Rows from block 7, named by matrix and row number. Rows with one number belong to one attention dimension. Each number is 128 + 24 x the weight over the matrix's rms, rounded and kept within 0 to 255. All counts start at 0.
# q: attention query, key and value (stacked) (model.blocks.7.attn.qkv.weight, 576x192, the q third), inputs 96-191
# k: attention query, key and value (stacked) (model.blocks.7.attn.qkv.weight, 576x192, the k third), inputs 96-191
q.120 [155 113 154  95 168  78 140  99 103 142 184 159 152 143 133 105 130 148 151 147 139 136 161 110 149  64 135 119  76 150 151 120 127 142 132 145 143 134  93 182 100  78 169 127 116  94 119 108 102 105 103 117 130 137 101 135 180 109 168 121 104  90 107 165 110 159 105 125  96 133 136 134 104 120 124 166 173 130 141 141 117 108 143 142 114 171 147 157 151  77 118 185 116 134 122 153]
q.121 [137 128  80 128 158 135 111 124 138 152 112 138 142 117 114 128  94 132  88 140 120 164 101 146 151 116 117 130 137 114 162 172 173 143 116 167 183 126 118 148 103 112 170 172 144 138 139 102 139  93  95  98  98 107 158 140 159 135  99 135 142 125  89 118 128 146 138 107 153 133 100 115  69 156 124 151 163  84 192  83 196 127 121 123  80 166 160 129 134 104 168 148 161 149 110 152]
q.122 [141 157 143 137 109 157 115 146 106  77 107 131  99 163 123 161 131 117 137 140 136 144 117 143 109 174 113 158 145 102 127 105 116 147 115  79  89 111 144 103 162 171  84  96  92 137 143 151 140 182 136 136 130 127 113  94  97 114 107 127 141 133 176 120 136 134 159 136 134 123 167  86 173 126 127 121 120 147  80 138  74 117 118 116 155  81  92 100 114 200 142 100  93 106 161  88]
q.123 [113  94 132 149  71 108 107 118 143 146 167  98  91 137 105 125 116 100 144 120 132  95 102 124 105 128  79 133 147 118 113 154 135 114 154 172  94 138 125 129 145 159 129 131 142 117 120 183 144 156 201 121 141 135 114 114 128 154  94 158 111 146  86 123 156  86 125 122 100 106  94 134 187 121 161  98  94 131 126 127 127 102 113 151 116 125 144  97 150 142  76 140 160 106 137 120]
q.124 [103 108 164  89 108 187 123 123 100  87 113 130 114 133  95 116 147 170  92 148 108 133 108 137 113 142 134 133 126  87 132 134 118 160 101 125  88 144 145 107 121 167 120  85 157 122 109 107 161 132 142 145  82 128 179  91  92 108 115 106 142 160 166  67 168 157 160 135 129 134 133 111 151  62 136 116 148 120 139 120 123 161  88  94 128 128  80  84 141 142 161  90 158 120 109 110]
q.125 [ 93  82 103 129  80 135 133 120 120 145 115  91 114  63 107  91 123  99 102 102 132 137 126 128 127 126 137 152 139 121  93 181 140 148 148 149 121 125 155 130 103 125 118 171 156 128 108 161 140  92 126 119 117 128 115 136 125 181  97 124 136 155 114 112 131 104 125 107 102 118  84 166 125 131 149  80 148 123 161 165 158 114 112 163 124 169 164 108 151 112  99 107 169 135 100 114]
q.126 [ 84  90  93  98 115 165 137 134 166 180 108 119 157  99 106  85 131 142 126 143 125 123 121 124 124  97 148 106 136 162 162 153 155 137 144 180 143 161  92 137 135  99 141 124 184 141 130 102 112 114 156 122 108 136 135 184 140 140 134 134 101 123 116 108 158 114 112 141 110 129 103 143 110 125 118 119 116 110 141 112 128 137 112 104  84 163 134  94 159  65 140 102 159 139  82 144]
q.127 [141 124 158 130 155  89 154 135 134 141 136 161 169  99 139  88  93 145 118 163 141 135 148  89 145  95 184 146  95 162 157 121 168 144 112  89 155 148 110 130 129  71  97  82 149  98 100 117  66 135 122 118 130 150 135 181 131 161 184  86 110 112  87 158 103 146  71 129 106 119 105 152 139 161 104 133 147 137 110 134 133 136 162 136 115 136 147 113 144  81 135 150 127 148 141 144]
q.128 [164 169 157 144 134 131 170 143 144 139 131 134 178 118 142 152 133 108 131 140 133 137 122 137 124  90 122 115 150 138 131 113 115 106 142 128 130 122 110 169  87 132 138 137 140 130 145 131 146 124 110 128 170 106 141 161 144 117 106 131 122 105 117 142 115 131 148  87 131 148 145 126 115 151 127 140 124 113 104 112 125 147 151 150 100  77 114 147 118 110 142 122 133 100 157 116]
q.129 [145 137 119 153 170  95 148 130 121  96 143 163 121 130 127 159  64 119  84 162 137 138 149 121 173  78 129 128 123  95 121  56 136 109 100  78 140  80 139 133 142 113  77 125 103  96 170 131 122 140 131 115 144 118 125 119 144 144 151 100 106  77 136 191  59 155 145  84 172 142  99 118 134 153 128 127 114 173 127 115 125 110 183 111 127  85 120 105 115 172 129 107  97 134 128 147]
q.130 [100  90 109 125 144 120 101 106 118 105 127 143  81 121 120 119 123 143 101 115 127 133 133 104 152 148 149 139  88 107 125 126 137 148 103 113 136 125 159  98 146 125 126 138 140 135 103 146 120 136 111 127  84 152 124  81 120 159 159 108 145 134 105 152 124 136  95 157 125 123  94 144 124 122 110 119 144 142 150 136 150 104 133 115 152 160 139 102 138 163  97 156 123 138  97 147]
q.131 [147 137 123 128 156 169 128 134 133 122  97 145 168  84 127 144 147 131 119  95 113 118 163 169 106 126 118 130 130 117 124  91 102  88 147 112 129  95 131 175  87 128 108 128 133 113 146 141 121 113  88 122 146 111 147 117 141 128 118 116  94 119 117 140 121 103 110  99 139 137 134 173 123 133 135 129  89 119 136  89 143 134 148 161 117 101 110  95 120 129 150 135 111  81 143  86]
q.132 [114 115 101  67 148 144  86 129 129 111  84 106 107 142 120 128 104 159 133  92 130  91 111 150 136 141 122 113 153 119 165 117 163 120 108  96 119 146 174 131 149 155 134 121 165 157 119 109 124 138 121 116  76 149 125  90 127 145 125 122 123 130 100  81 161 134 116 170 141 120 121 146 128 130 127 138 128 100 103  93 129 130  95 111 115 111  95  96 141 154 145 160 101 127 141 121]
q.133 [121 132  98 123 138 205 105 138 114 113  79 101 126 117 126 140 172 120 151  81  89 115 145 178  96 137 118 125 191 125 176 116 132 102 118 139 143 121 116 155 134 157 169 144 205 143 156 125 147 156 105 116  98 121 133 126 143 163  66 148 129 164 132 108 165  83 143 145 127 138 115 144  72 139 143 135 129 103 113  75 160 151 103  97 107 122 106 125 126 131 142 128 159 139 122 109]
q.134 [154 147 139 112 118 102 128 120 169 175 114 127 157 134 129 128  99 102 163 122 168 113 119 125 129 114 105  95 132 127  76 137 160 109 146 125 128 147 148 117 106 133 115 150  92 119  92 138 120 111 106 130 166 120 116 181 119 131 155 108  98 103 116 119 117 141 156 114 102  97 133 152 162 142 125 102  94  96 109 156  99 125 119 143 131  94 127 128 145  91 112 121  89 104 114 121]
q.135 [129 159  91 136 107 115 116 156 123  89 124 126 120 178 142 186  99 141 129  97 112 115 113 159 116 141 105 119 156  89 144  79 129 112 140  62 138 113 114 149 147 161 134 133 125 173 164 129 190 158 143 129 139  96 153  91 134 111  77 139 146 129 182 113 141 162 178 139 177 149 129 104 117 152 138 155 132 127  87  78 109 119 141 105 122  68  87 101  80 177 180 105 127 137 153 120]
q.136 [131 171 127 132 147 137 160 137 134 135 124 128 153 109 130 151 118 115 126 165 127 135 125 123 146  96 130 128 173 150 143  88 131 128 115 103 147 105 116 119 127 118 117 111 138 114 176 109 110 129 144 115 180  97 137 158 116 129 121 139 113 124 142 159  98 120 178  97 156 129 131 106 115 191 133 130 119 155  98 132 120 137 161 107 128  86 126 147 109 130 160 102 132 141 146 142]
q.137 [126 106 150 101  77 130  86 117 164 166 140 107 150 118 110  76 162 128 157  93  92 114 100 111 136 168 154 106  97 155 101 182 138 162 149 151 120 195 145 118 123 151 152 168 115 153  90 118 140  89 110 165 120 117 115 157 131 104 139 149 153 155 120  77 178  92 109 158 117 107 145 125 146  92 106 118 123  87 155 133 113 126  72 153 143 151 132 124 153  94 111 146 123 116 108 128]
q.138 [150 126 168 120 151 157 160 132 125 142 117 176 174  80 145 115 157 133 122 148 121 130 180 142  98  95 142 119 121 139 110 100  91  97 127 126 118  95 137 144  70  92  92  88  93  87 124 119  89 108 119 137 167 111 134 153 126  99 170 127  58 103 124 149 113 126 110  92 134 126 152 159 155 115 132 112  96 147 117 139 105 165 172 135 126 127 102 109 131 103 140 103  80  88 144 104]
q.139 [106 148 142 142 129 155 117 131 153 126  72 109 128 105 135 156 104 121 125 115 173 111 133 139 171 147 123 137 133 132 143 114 184 120  90  83 131 136 157 100 104 142 102 133 149 140  91 143 139 156 117 143 117 110 127 130  97 161 135  91 138 131  93 117 109 139 145 138 108 128 113 158 117 160 114  80 115 113 101 132 103 137 127 146 153  74 122 103 130 140 123 153 103 124 120  95]
q.140 [101 140 105 142 112  98 119 137 113 114 145  84  91 174 114 136  97 116 133 138 147 149  91 118 185 136 124 133 150 119 177 158 151 143 126 140 144 128 129  89 183 162 167 158 170 140 155 129 164 153 151 113  98 133 117 110 141 151  87 122 191 140 116 118 138 135 155 149 143 160  83  70 102 130 152 151 165 128 133 110 130 107 100  91 152 130 173 162 126 151 111 145 172 155 117 147]
q.141 [ 96 151 140 103 128 163 108 152 149 137  72 109 153  88 127 146 104 120 131 108 154  86 116 133 165 146 139 114 146 143 144 120 212 130  87  79 134 147 188  90 123 134 109 130 152 132 113 133 136 160 122 139 126 105 127 151  93 174 148  93 101 143  92  90 115 111 142 141 116 131 112 162 154 154 123  66  96 114  92 131  89 165 107 140 142  80 103  91 145 128 144 137  96 106 124  95]
q.142 [ 97 140 138 118 152 126 111 136 138 103  85 137 121 109 136 165  78 121 101 145 174 119 128 116 171 139 138 144 111 122 126 101 171 139  98  62 131 127 151  84 122 130  79 127 125 138 101 150 128 148 127 137 120 112 125 120  83 156 157  73 140 119 103 148  97 151 142 135 116 122 116 165 147 164 102  72 115 138  94 148 107 134 150 144 161  84 122  96 126 178 131 138  84 120 113 105]
q.143 [113 130 146 110 153 167 111 130 148 147  77 134 147  68 134 131 135 114 141 118 150 109 140 149 144 162 143 137 127 145 145 133 145 120 119 103 131 142 152  95  98 131 107 135 144 144  84 148  99 117 107 146 132 130 112 138 107 160 152 112 132 122  86 125 124 105 114 145 107 119 138 183 149 165 100  95 107 109 109 160 110 153 131 150 136 101 128 111 133 133 109 142  94 112 131 108]
q.144 [109 115  92 156 101 114 122 112 119 132 155 110  82 163 111 126 160 134 127 112 104 160 109 117 127 158 128 139 110 116 115 166  76 161 167 155 120 135  87 127 154 155 156 161 130 168 125 126 152 107 128 118 102 150 115 102 148 110  74 159 204 143 163 123 144 146 129 167 114 143 147  90 104 105 130 145 183 108 140 161 137  90  97 131 146 163 159 185 101 131  93 130 172 153 124 134]
q.145 [134 125 168 101 105 125 109 110 159 166 141 147 158 119 123  94 130 130 153 123 150 118 131 103 123 125 146 120  90 153  95 158 164 144 137 150 103 169 163 117 118 112 122 126  97 130  73 124 115 101 129 153 135 124 117 179 108 115 185 115 108 118 113  94 139 128 114 140  98 121 160 143 178  95  94  90 115 113 126 176  89 156 106 150 140 136 121 123 152  97 114 144 113 121 116 122]
q.146 [154  96 146  92  93 110  94 115 150 169 137 115 145 139 124  73 151 149 167 102 114 101 121 108 105 151 128 105 107 161 102 192 152 154 145 188 120 171 135 140 117 123 150 122 111 137  92 111 115  94 110 149 126 134 121 163 132  98 143 131  98 130 134  84 182 107  97 144 111  97 155 132 158  80 114 118 122 104 149 137  91 136  92 135 103 162 125 124 160  80 108 141 134 126 120 133]
q.147 [148 128 147 109 118 111 129 125 144 158 133 138 161 113 125  97 110 127 163 129 134  99 125 106 116 114 120 105 131 144  91 137 162 117 117 158 132 132 162 122 103 100 119 115  97 103 111 130  83 102 126 149 161 129 118 182 107 115 172 126  52 109 139 124 130 123 141  91 126  94 139 144 170 108 129 123  91 144 119 126 100 165 127 131 121 130 118 111 140  80 147 103  81 124 142 138]
q.148 [135 121 118 189 103 125 162 135 100 125 163 113 111 143 127 114 169 118 103 136 110 163 145 124  99 134 113 131  91 116 142 148  47 133 158 178 119 108  74 153 113 119 150 140 134 117 143 149 136 128 135 114 120 123 147 118 147 128  87 147 161 144 164 159 110 124 109 119 113 146 142 115 108  94 153 155 147 142 150 138 143 102 140 143 114 174 159 163 105 121 106 135 187 133 139 125]
q.149 [116 132 136 130 115 167 111 133 149 155  80 105 133 103 140 129 183 135 150 101 113 127 136 148  88 181 124 130 108 141 117 147 100 126 170 134 119 160 104 114 102 152 134 154 139 155  82 145 138 104  90 131 131 123 117 127 119 120 117 130 160 129 111 121 148 113 117 161 111 123 167 165 147 136  97 109 130  89 127 157 108 132 100 160 119 118 128 144 119 121  88 144 132 115 130  78]
q.150 [135 117 111 140 163 183 138 137 110 114 104 116 125 102 134 142 122 111 112 131 142 114 156 154 123 112 103 132 151 105 170 108 141 101  94 126 142 100 146 153 105 106 138 117 171 105 135 140 127 168 125 103  93 151 132 103 135 193 112 111 105 159  72 142 108 105  96 113 118 129  79 165 103 152 145 124 125 132 144  96 193 119 136 120 111 109 119  99 143 138 136 164 145 104 110 118]
q.151 [155 114  97 129 118 126 150 119 113 116 154 109  97 170 132 120 169 131 147 112  91 133 121 155  73 108  91 127 145 105 133 140  72 122 151 161 127 121  67 164 140 138 176 142 136 139 159 120 145 119 133 100 121 150 127 101 167 102  75 162 137 140 150 122 161 119 113 131 138 144 142  91  85 111 145 195 156 136 153 107 171 106 110 111  94 147 122 159 120 125 119 122 171 146 137 143]
q.152 [146 144 155 142 147 120 123 126 160 165 118 152 168  81 131 147  86  97 116 136 177 119 146 116 151 115 123 127 126 137  92 107 162  96 121 102 139 109 173 108  91 123  85 134  99 103 137 141 114 114 120 125 174 108 123 166 119 150 144  89  88  98 100 142  64 128 141  80 130 104 119 167 163 169 113  84  81 121 112 149 104 118 159 157 134  90 121 115 121 124 122 123  89 118 137 121]
q.153 [141 108 125 164  92 138 150 127 135 170 155 111 153 132 120  84 166  99 137 126 137 146 144 124 107 132 110 127 112 149 122 154  89 124 161 197 136 113 108 148 100 121 143 142 107  93 118 156 112 116 135 130 148 128 118 169 135 115  85 137 110 132 139 139 116 101 127 107 110 134 145 133 149  98 146 127 107 115 147 138 125 122 117 148 111 167 155 159 119  78 108 118 159 133 129 118]
q.154 [ 96 154 116 149 140 135 106 127 121 102 141 122  92 157 129 154 126 149 122 118 121 153  83 135 166 146 140 137 141 109 167 124 118 153 119  95 149 159 113  87 167 176 144 151 160 159 133 114 163 146 126 112 108 122 132  95 123 146  99 128 229 141 120 128 125 153 154 169 149 154 108  83  97 149 119 148 164 111 123 123 138 107 110 107 168 125 137 166 112 173 130 145 155 160 109 115]
q.155 [ 87  91 132 113 131 134 106 118 114 105 134 123  76 145 126 108 132 156 120 127 121 128 111 106 147 174 144 127 116 124 147 150 138 148 109 112 114 151 145  84 187 146 147 117 147 153 114 126 117 142 129 134  75 146 121  91 109 143 144 129 163 153 129 116 150 141 126 175 128 124 116 106 128 109 131 135 144 135 135 150 140 125 100 105 144 170 136 128 134 149 121 141 139 147 108 152]
k.120 [126 119 108 126 157 128 123 122 157 130 143 116 114 105 109 100 154 166 128 136 113 143 157 138 109 111 172 149 180 124 132 126  83 151 177 138 133 135  83 161 177 131 136 152 116 141 154 107  84 140 132  96 125 125 133 148 150 104 120 129 117 126 153 127 146 112  93 118 111 126 149 129 132 113 113 128 124 153 134 142 152 115 124  98 105 131 110 160 134 122 104 117 127 135 122 151]
k.121 [161 127 113 103 148 138 103 114 156 145 144 113 133  93 137 124 132 148 140 135 106  95 122 146 131 124 116 107 152 150 153 101 153  85 131 139 141  98 129 142 109 137 150 172 160 131 153 128 100 128 111  94 107 149 137 124 181 140  76 159 115 109 105 137 152  98  95  97 149 127  95 124 110 131 130 148  99 110 205  93 201 107 139 122  95 111 113 123 128 124 130 181 156 134 111 178]
k.122 [138 144 119 148 119 115 108 154  76 116  98 145 106 155 141 145  97 137  97 123 136 128 136 142 142 160  88 137 141 127 135 137 131 120  78 103 166 115 157  83 133 128 103  73 104 126 155 135 146 139 126 136 172 101 119  94  86 129 161 119 124  97 153 143  81 133 184 119 133 125 136 128 139 163 146 122 138 131  97 163  91 137 138 133 131 146 125 145 103 154 147 107  98 128 139 121]
k.123 [116 135  87 148 108 142 119 149 126 140  78 109 128 147 133 140  99 103 122 121 165 154 109 139 144 133 127 113 134 129 162 113 137 115 118 125 133 132 192 109 142 145 128 118 115 153 106 137 156 109 133 157  96 125 110 119 114 128  93 114 166 179 124 135 117 149 164 159 157 170 117 121 150 109 140 127 125 123 118  98 111 134 109 106 133 133 127  87 112 142 144  90 132 161 124 105]
k.124 [123 159 145 157 135 127 175 120 107 134 116 167 140 104 163 139 110 116 108  89 152 148 152  47 161  89 137 139  93 165  46 139 143 166 134 116 122  71 149 153 112 107 149 152 133 100 139 141 157 154 110 137 152  68 138 144 101 106 152 134 122 119 165 140  79 113  99 122  93 175 104 122  97  64 109  65 150 144 138 185 140 113 170 201 199 155 218 135 134  90 124 147 159  99  76 155]
k.125 [127 127  77 121 116 146 112 121 109 107  90 103 137  88 120 108 122  94 121 104 137 154  86 141 145 118 164 127 128 125 134 137 151 178 117 127 118 144 164 127 141 158 109 169 134 127  76 131 136  96 142 124  81 153 114 142 156 130 106 125 134 172 137 105 130 125 112 148 142 168  84 138 109 115 139 119 163 134 170 118 151 132  79 127 151 139 153  85 138 116 131 116 145 158  85 140]
k.126 [ 95 145 144 148 139 126 147 112 143 141 134 132 171 141 138 133 143 127 133 126 134 175  93  77 135  98 189 109 111 131 122 116 140 143 147 148  95 130 137 128 114 134 136 140 157 147 106 153 163 133 133 168  69 138 153 170 128 139 107 113 129 155 133 111 140 133  90 148 134 143 106 106  93  71 126 132 132 142 122 100 149 136 131 113 152 108 137  92 113 105 162 110 160 131 118 137]
k.127 [107 119 114 128 143 129 126 133 129  98 147 105 124 135 126 125 174 134 109 157 126 169 111 152 114 143 190 132 112  86 146 115  65 172 139 120  99 137  82 137 153 134 114 124 126 157 121 136 120 143 160 138  85 157 146 145 135 110 121  97 145 147 166 132 156 169  71 159 139 122 145 117 152 117 125 136 164 151 106 143 140 107  85 119 126 124  96 126 129 138 135  93  86 128 126  98]
k.128 [146 124 149 158 136 116 136 147 132 136 137 144 154  97 124 115 111 141  80 130  90 153  64 181 153 156 129 126 193 104 145 152 134 135  82 148 132 129 172 102  97 199 138 146 158 165 127  88 156 127 139 144  96  99 167 157 109 143 111 163 182 160 121  94 180 117 131 104 193 152  75 101  79 163 153 172 134 141 152 105 165 180 118  80 165 131 140 125 140 102 151  93 146 157 122 133]
k.129 [143 117 131 119 158  70 150 141 144 145 143 141 126 138 100 130 108 157 124 212 140 142 126 135 172  80  98 121 146 122 181 163 138 166  87 143 132 131 122  93  89 119 129 114 112 125 164 114 120 140 148 128 135 107  98 177 145 102 144  71 131  55 141 160 120 156 171  75 121 150  89 111 112 163 167 188 146 155 141 149 114 135 117  98 131 147 184 137 148 114 127 106 109 197 144 125]
k.130 [ 90 112 120  83 142 165 139 107 126 120 101 116 105 134 111 153 170  96 151 139 191 149 187 103 127  97 130 123  59 142 123  89 138 118 141 116 133 105  85 143 139  71 104 141 131  66 113 165  94 133 115  95 137 161  78 115 151 152 125 108 114 127 127 156  64 169 121 151  42 133 179 158 135  96 118  72 130 130 128 166  87  81 110 174 112 135 128 135 151 149 109 170 125 111 107 124]
k.131 [135 126 167 152 153 150 157 121 124 133 133 181 136  99  82 128 152 123 106 145 150 169 132 175 132 103 146 168 140 128  92 165 146 157 126 120  67 133 127 132  94 113  98 128 116 115  88 129 173  88 124 127  96 136  93 144 131 109 108 157 143 143 112 102 156 140 131 127 121 146 120 122 104 146 145 108 157 147 146 161 121 153  96 162 155 125 192 121 171 129 118 136 164 141 119  93]
k.132 [134 145 151 133 115 159 161 123 119 132  91 132 134 102 145 152 138  84 146 114 171 139 170 140 135 138 133 140 134 133 119 122 123 115 129 103 111 122 151 122 113 116 125 140 113  77  76 138 106 100 114 110 134 147  89 106 127 153 155 128 117 158  81 145 107 130  82 147 103 136 138 156 138 122 100 100 131 118 146 143 142 134 127 170 138 114 145 105 161 144 125 146 137 108 136 130]
k.133 [136 130 161 166 128 194 123 117 113 128 113 162 111 125 124 135 158 135 115 113 145 124 150 144 143 135 116 151 149  96 126 116 118  92 103 103 118 139 117 141 122 122 119 149 137 112  93 118 122 137 125  84 130 130 119 119 103 167 130 162 100 166 106  89 139 111 107 147 123  99 149 122 132 125 111 101 100 151 140 128 147 134 124 137 147 111 128 122 156 123 115 123 151  90 123 118]
k.134 [169 118 133 109 112  71 107 144 134 132 153 124 156 133 144 116 100 125 139 134 108 137  55 168 136 163 139 142 158 125  90 160 140 161 114 140 116 145 186  92 112 169 135 119 110 143 140 139 129  98 142 143 127 129 129 138 128 126 113 105 159 129 105 104 122 130 135 102 152 134  97 114 131 161 138 154 161  94 119 132 133 129 102 132 177 130 148 129 130 104 147 135 104 141 129 122]
k.135 [135  92 155 133 147 154 159 150 136 126 103 144 133  92 113 113 120 173  91 175 111 122 145 165 154 157 133 157 162 109 146 145  95 134  81  99 132 123 142  92  85 128  97 112 134 109 129  91  85 111 149 111 162  97 118 142 112  86 178 107 114  87 136 161 131 150 125 106 144 114 105 124 122 156 130 164 109 137 169 162 159 163 122 137 141  93 145 123 163 125 131  60 109 145 130 123]
k.136 [143 121 101 135 134  84 134 146 126 143 148 124 143 150 133 110  61 170  96 184 113 117 113 128 157 120 123 108 166 111 166 161  82 130 112 157 142 134 143  88 110 123 141 114 117 156 173 116 124 142 163 150 126 123 155 164 111 109 144  99 122  78 134 126 180 131 137  93 175 110  81 111 140 167 159 195 137 161 128  87 146 122 142 108 134 138 162 113 134  84 138  97 103 164 151 128]
k.137 [112 113 103  95  86 127 100 118 146 127 127 106 125 130 138 109 125 103 147  87 112 108  98 122  89 166 162 119  86 122  60 122 143 141 171 135 121 150 142 124 162 150 135 141 107 157  96 127 131  96 116 146 124 133 139  81 132 108 122 147 146 158 117  94 133 145 105 167 122 107 150 134 167  93 103  97 136  62 129 126 131  99 115 166 145 132 112 115 110 145 118 136 123 134 115 123]
k.138 [152 156 143 149 143  81 140 132 109 118 149 155 132 157 101 119 109 116 134 136 110 155 132 132 116 103 150 136 134 152 114 154 126 167 180 129  71 133 109 157 144 113 129  81 102 153 150 151 175 127 127 148 101 158 139 150 156 102 103 126 124 108 150 116 157 116 129 111 117 159 135 109 106 141 152 161 154 159  88 141 101 170 115 131 148 133 180 116 103 111 143 128 134 136 148 104]
k.139 [122 135 145 143 110 141 120 139 121 136 104 128 135 112 167 134 139 106 126 118 155 138 130 166 158 160 134 148 133 133 109 119 117 128  62 120 123 111 157  47 102 169 111 151 163 103  75 144 123 138 122 125 135 114 100 124  86 166 128 111 145 159 112 165  91 137 118 152 116 127 119 154  98 165 120 141 153  89 136 158 116 137 106 163 204 118 142 119 129 124 114 132 115 159 125  83]
k.140 [112 127 117 127  99 124 109 126 124 143 171 106 101 144 134 146 120 130 148 156 124  92 111  92 157 118  76 107 129 111 175 117 126  80  81 156 193 142 139 103 114 164 164 132 135 118 144  97  87 162 164 115 191  99 125  96  92 151 152 112 124 110 118 137  85 112 159 110 140 107 124  82 161 118 123 135  89 107 137  84 124 111 166  97 123 141  74 137 106 144 130 135 125 113 129 163]
k.141 [122 139 113 116  73 122 135 160 113 122 109 101 138 135 154 129 112 102 148 132 156 116 113 136 149 158 145 148 145 129 109 135 139 130  69 119 122 136 196  52 123 149 125 131 159 111  91 146 139 155 137 151 104 111 112  99  84 167 121  93 138 166 107 126 125 152 128 150 107 113 124 128 136 164 129 128 165  80  92 140 106 132 105 159 188 126 124  93 129 126 145 141 114 153 133  77]
k.142 [101 128 115 131 120 118 150 157 129 129 107 106 126 123 151 136 111 108 133 169 161 137 151 129 170 124 146 127 133 136 137 106 121 130  70 109 133 110 139  53 103 125 117 133 146 102 108 152 110 144 130 137 134 118  94 121 101 142 133  82 151 120 118 188  83 159 145 142 105 131 116 157  93 157 140 152 156 106 126 161 108 120 110 157 176 137 149 114 116 133 111 137 114 172 138  80]
k.143 [115 159 105 147  95 131 130 119 122 120 110 139 118 146 145 147 133  86 125 104 139 145 145 126 140 141 135 142 123 143  73 116 137 120 134 109 119 101 133  96 145 128 128 129 142 116  92 156 151  98 113 124 115 143 100 104 129 175  87 137 146 177 101 150 101 116 111 177 113 133 134 137 107 141 111  90 154 113 115 160 119 102 115 183 161 128 159  89 115 145 106 162 139 128 135  76]
k.144 [ 95 115 121 130 143 176 113 106 119  93 131 137  94 129 141 149 142 174 111 115 107 109 152  75 116 131 134 112  73 103 138  79  97  99 148 111 179 105  78 165 151 122 141 136 133 123 137  83  84 111 113 113 160 119 148  90 138 127 153 142 129 113 153 144  83 140 109 158 151 115 157 115 119  80  70 100 103 126 177 134 146  93 162 125 101 139 103 146 110 170 105 138 137  87  88 178]
k.145 [123 132 116 101 103  98 107 122 132 129 135 117 135 157 148 117 117 114 146  95 118 128  89 129 105 151 149 132 105 139  69 133 145 147 153 135 124 131 162 126 157 131 140 103 116 142 126 158 133 106 111 156 107 127 144 105 133 112 105 124 134 147 128 118 121 133 121 137 117 125 137 122 145 116 117 123 160  82  99 118 114 117 114 141 144 133 117 114 105 128 157 145 118 138 127 127]
k.146 [126 123 120  84  91 112  96 108 137 122 131 114 127 127 140 117 123 117 149  80 108 120  88 116  94 152 152 129  95 137  77 125 154 147 180 131 113 140 158 145 154 136 140 116  99 156 123 154 154  92 110 142 115 141 152 102 145 116 121 138 121 160 115  69 137 118 118 144 127 107 150 137 184 113 103  88 139  75 110 108 118 121 123 147 125 127  95 112 105 118 143 157 134 116 123 138]
k.147 [158 128 116  89 115  60 105 144 133 131 160 115 135 152 121 111  94 136 147 121 119 117  71 157 114 137 124 123 145 129 102 166 148 154 157 143  99 143 174 130 143 146 122 113 113 152 165 146 148 133 140 153 119 124 137 139 146 101 100 113 118 126 137  83 161 119 147  92 139 128 115 111 158 146 160 151 150 121  93 104 107 138 112 117 122 135 125 123 133  96 158 121 107 129 148 137]
k.148 [112 127 124 156 161 178 123 102 121 123 131 138 113 119  98 136 152 146 102 117 110 153 121 105 121 104 118 139 107 119 147 116 134 139 139 128 141 126  69 168 154 125 120 132 154 151 139 106 130 139 117 119 133 126 141 153 125 146 111 159 142 136 161 114 118 114 145 138 147 149 144 122 102 102 136 108 110 165 130 129 143 133 137 102  95 139 128 136 120 158 130 118 164 100 122 144]
k.149 [107 135 129 149 113 174 134 107 120 101 109 151 106 105 144 150 136  99 105  83 101 142 141 135 117 155 161 161  98 140  61 106 134 125 154  99 113  98 115 125 136 138 114 124 136 124  67 128 148  67  93 132 132 121 126  94 126 158  96 165 153 186 103 124  98 108  99 196 125 138 150 143 100 124  87  67 138 104 144 157 140 108 116 200 157 116 142 100  98 167 105 156 159  87 115  99]
k.150 [150 151 156 163 142 175 139 130 119 154 124 128 130 116 119 152 176  96 132 116 190 152 152 175 138 114  98 128 158 133 165 132 138 102  79 140 124 133 107 134 109 132 115 165 176 104  93 146 139 171 126  96 100 143  94 144 118 199  88 154 127 173 103 121 124 123 131 124 127 151 119 135 106 158 159 109 116 153 116 120 123 146 109 130 141 125 131 132 162 121 117 145 162 121 132 110]
k.151 [158 130 161 148 156 167 130 110 138 139 143 156 130 108 113 129 150 142 111 116 125 116 145 136 112 115 121 136 143 113 138 124 106 108 147 137 125 116  99 195 124 128 119 150 127 121 130 101 114 124 128  87 145 134 142 149 150 128 150 176 119 119 125 108 139  95 113 114 150 123 137 119 142  99 122 121  80 177 159 124 156 132 144 114  93 116 127 152 147 131 113 130 148  91 121 180]
k.152 [146 120 116 121 132  82 126 150 134 148 143 129 145 136 114 123 103 103 134 154 123 157  90 172 144 149 123 135 162 131 131 174 146 167  92 141 105 155 170  60  92 153 120 128 153 145 135 130 158 125 142 152 111 122 105 154 128 124  99 116 174 122 118 129 143 137 151 109 146 147  97 117 113 182 164 152 178 124 114 127 131 139  95 129 162 137 180 118 141 100 152 128 101 168 141  94]
k.153 [149 137 119 140 131 116  95 111 119 114 158 146 120 147 103 126 126 135 130  67  79 129  67 119 109 133 119 134 129 135  90 148 162 159 163 134 117 140 138 162 161 181 145 107 130 190 157 122 177 113 119 133 121 130 157 132 140 145  86 169 147 155 140  69 145  82 157 126 167 136 133 104 129 123 124 103 129 129 110 121 121 127 130 102 119 134 112 134 102 145 142 143 143  89 133 150]
k.154 [ 84 126 126 114 129 157 133 125 121 116 125 132 115 141 165 142 141 124 115 180 144 106 167  78 145 127 135 107  77 119 147  74  94  94 100 107 171 118  90 105 117 103 139 136 133  81 114 105  61 124 149 112 153 130 118  98 102 130 176 115 106 113 139 198  55 150 102 150 101 104 150 121 116 106  98 119 116 127 184 145 144  82 143 151 152 128 120 141 116 145  92 143 118 129 116 144]
k.155 [103 127  97 111 110 163 122 116 121 113  98 114 106 150 147 152 142 110 141 123 152 113 184  65 119 111 135 123  64 134 120  82 113  81 158 117 148 109  96 140 157  85 130 125 116 103 123 157  95 143 118 102 146 145 125  94 127 147 142 111  92 128 135 162  77 139 114 171  85 105 173 153 148  79  75  91 113 120 117 143 109  82 148 156 103 131  84 116 100 168 114 151 108  89 118 133]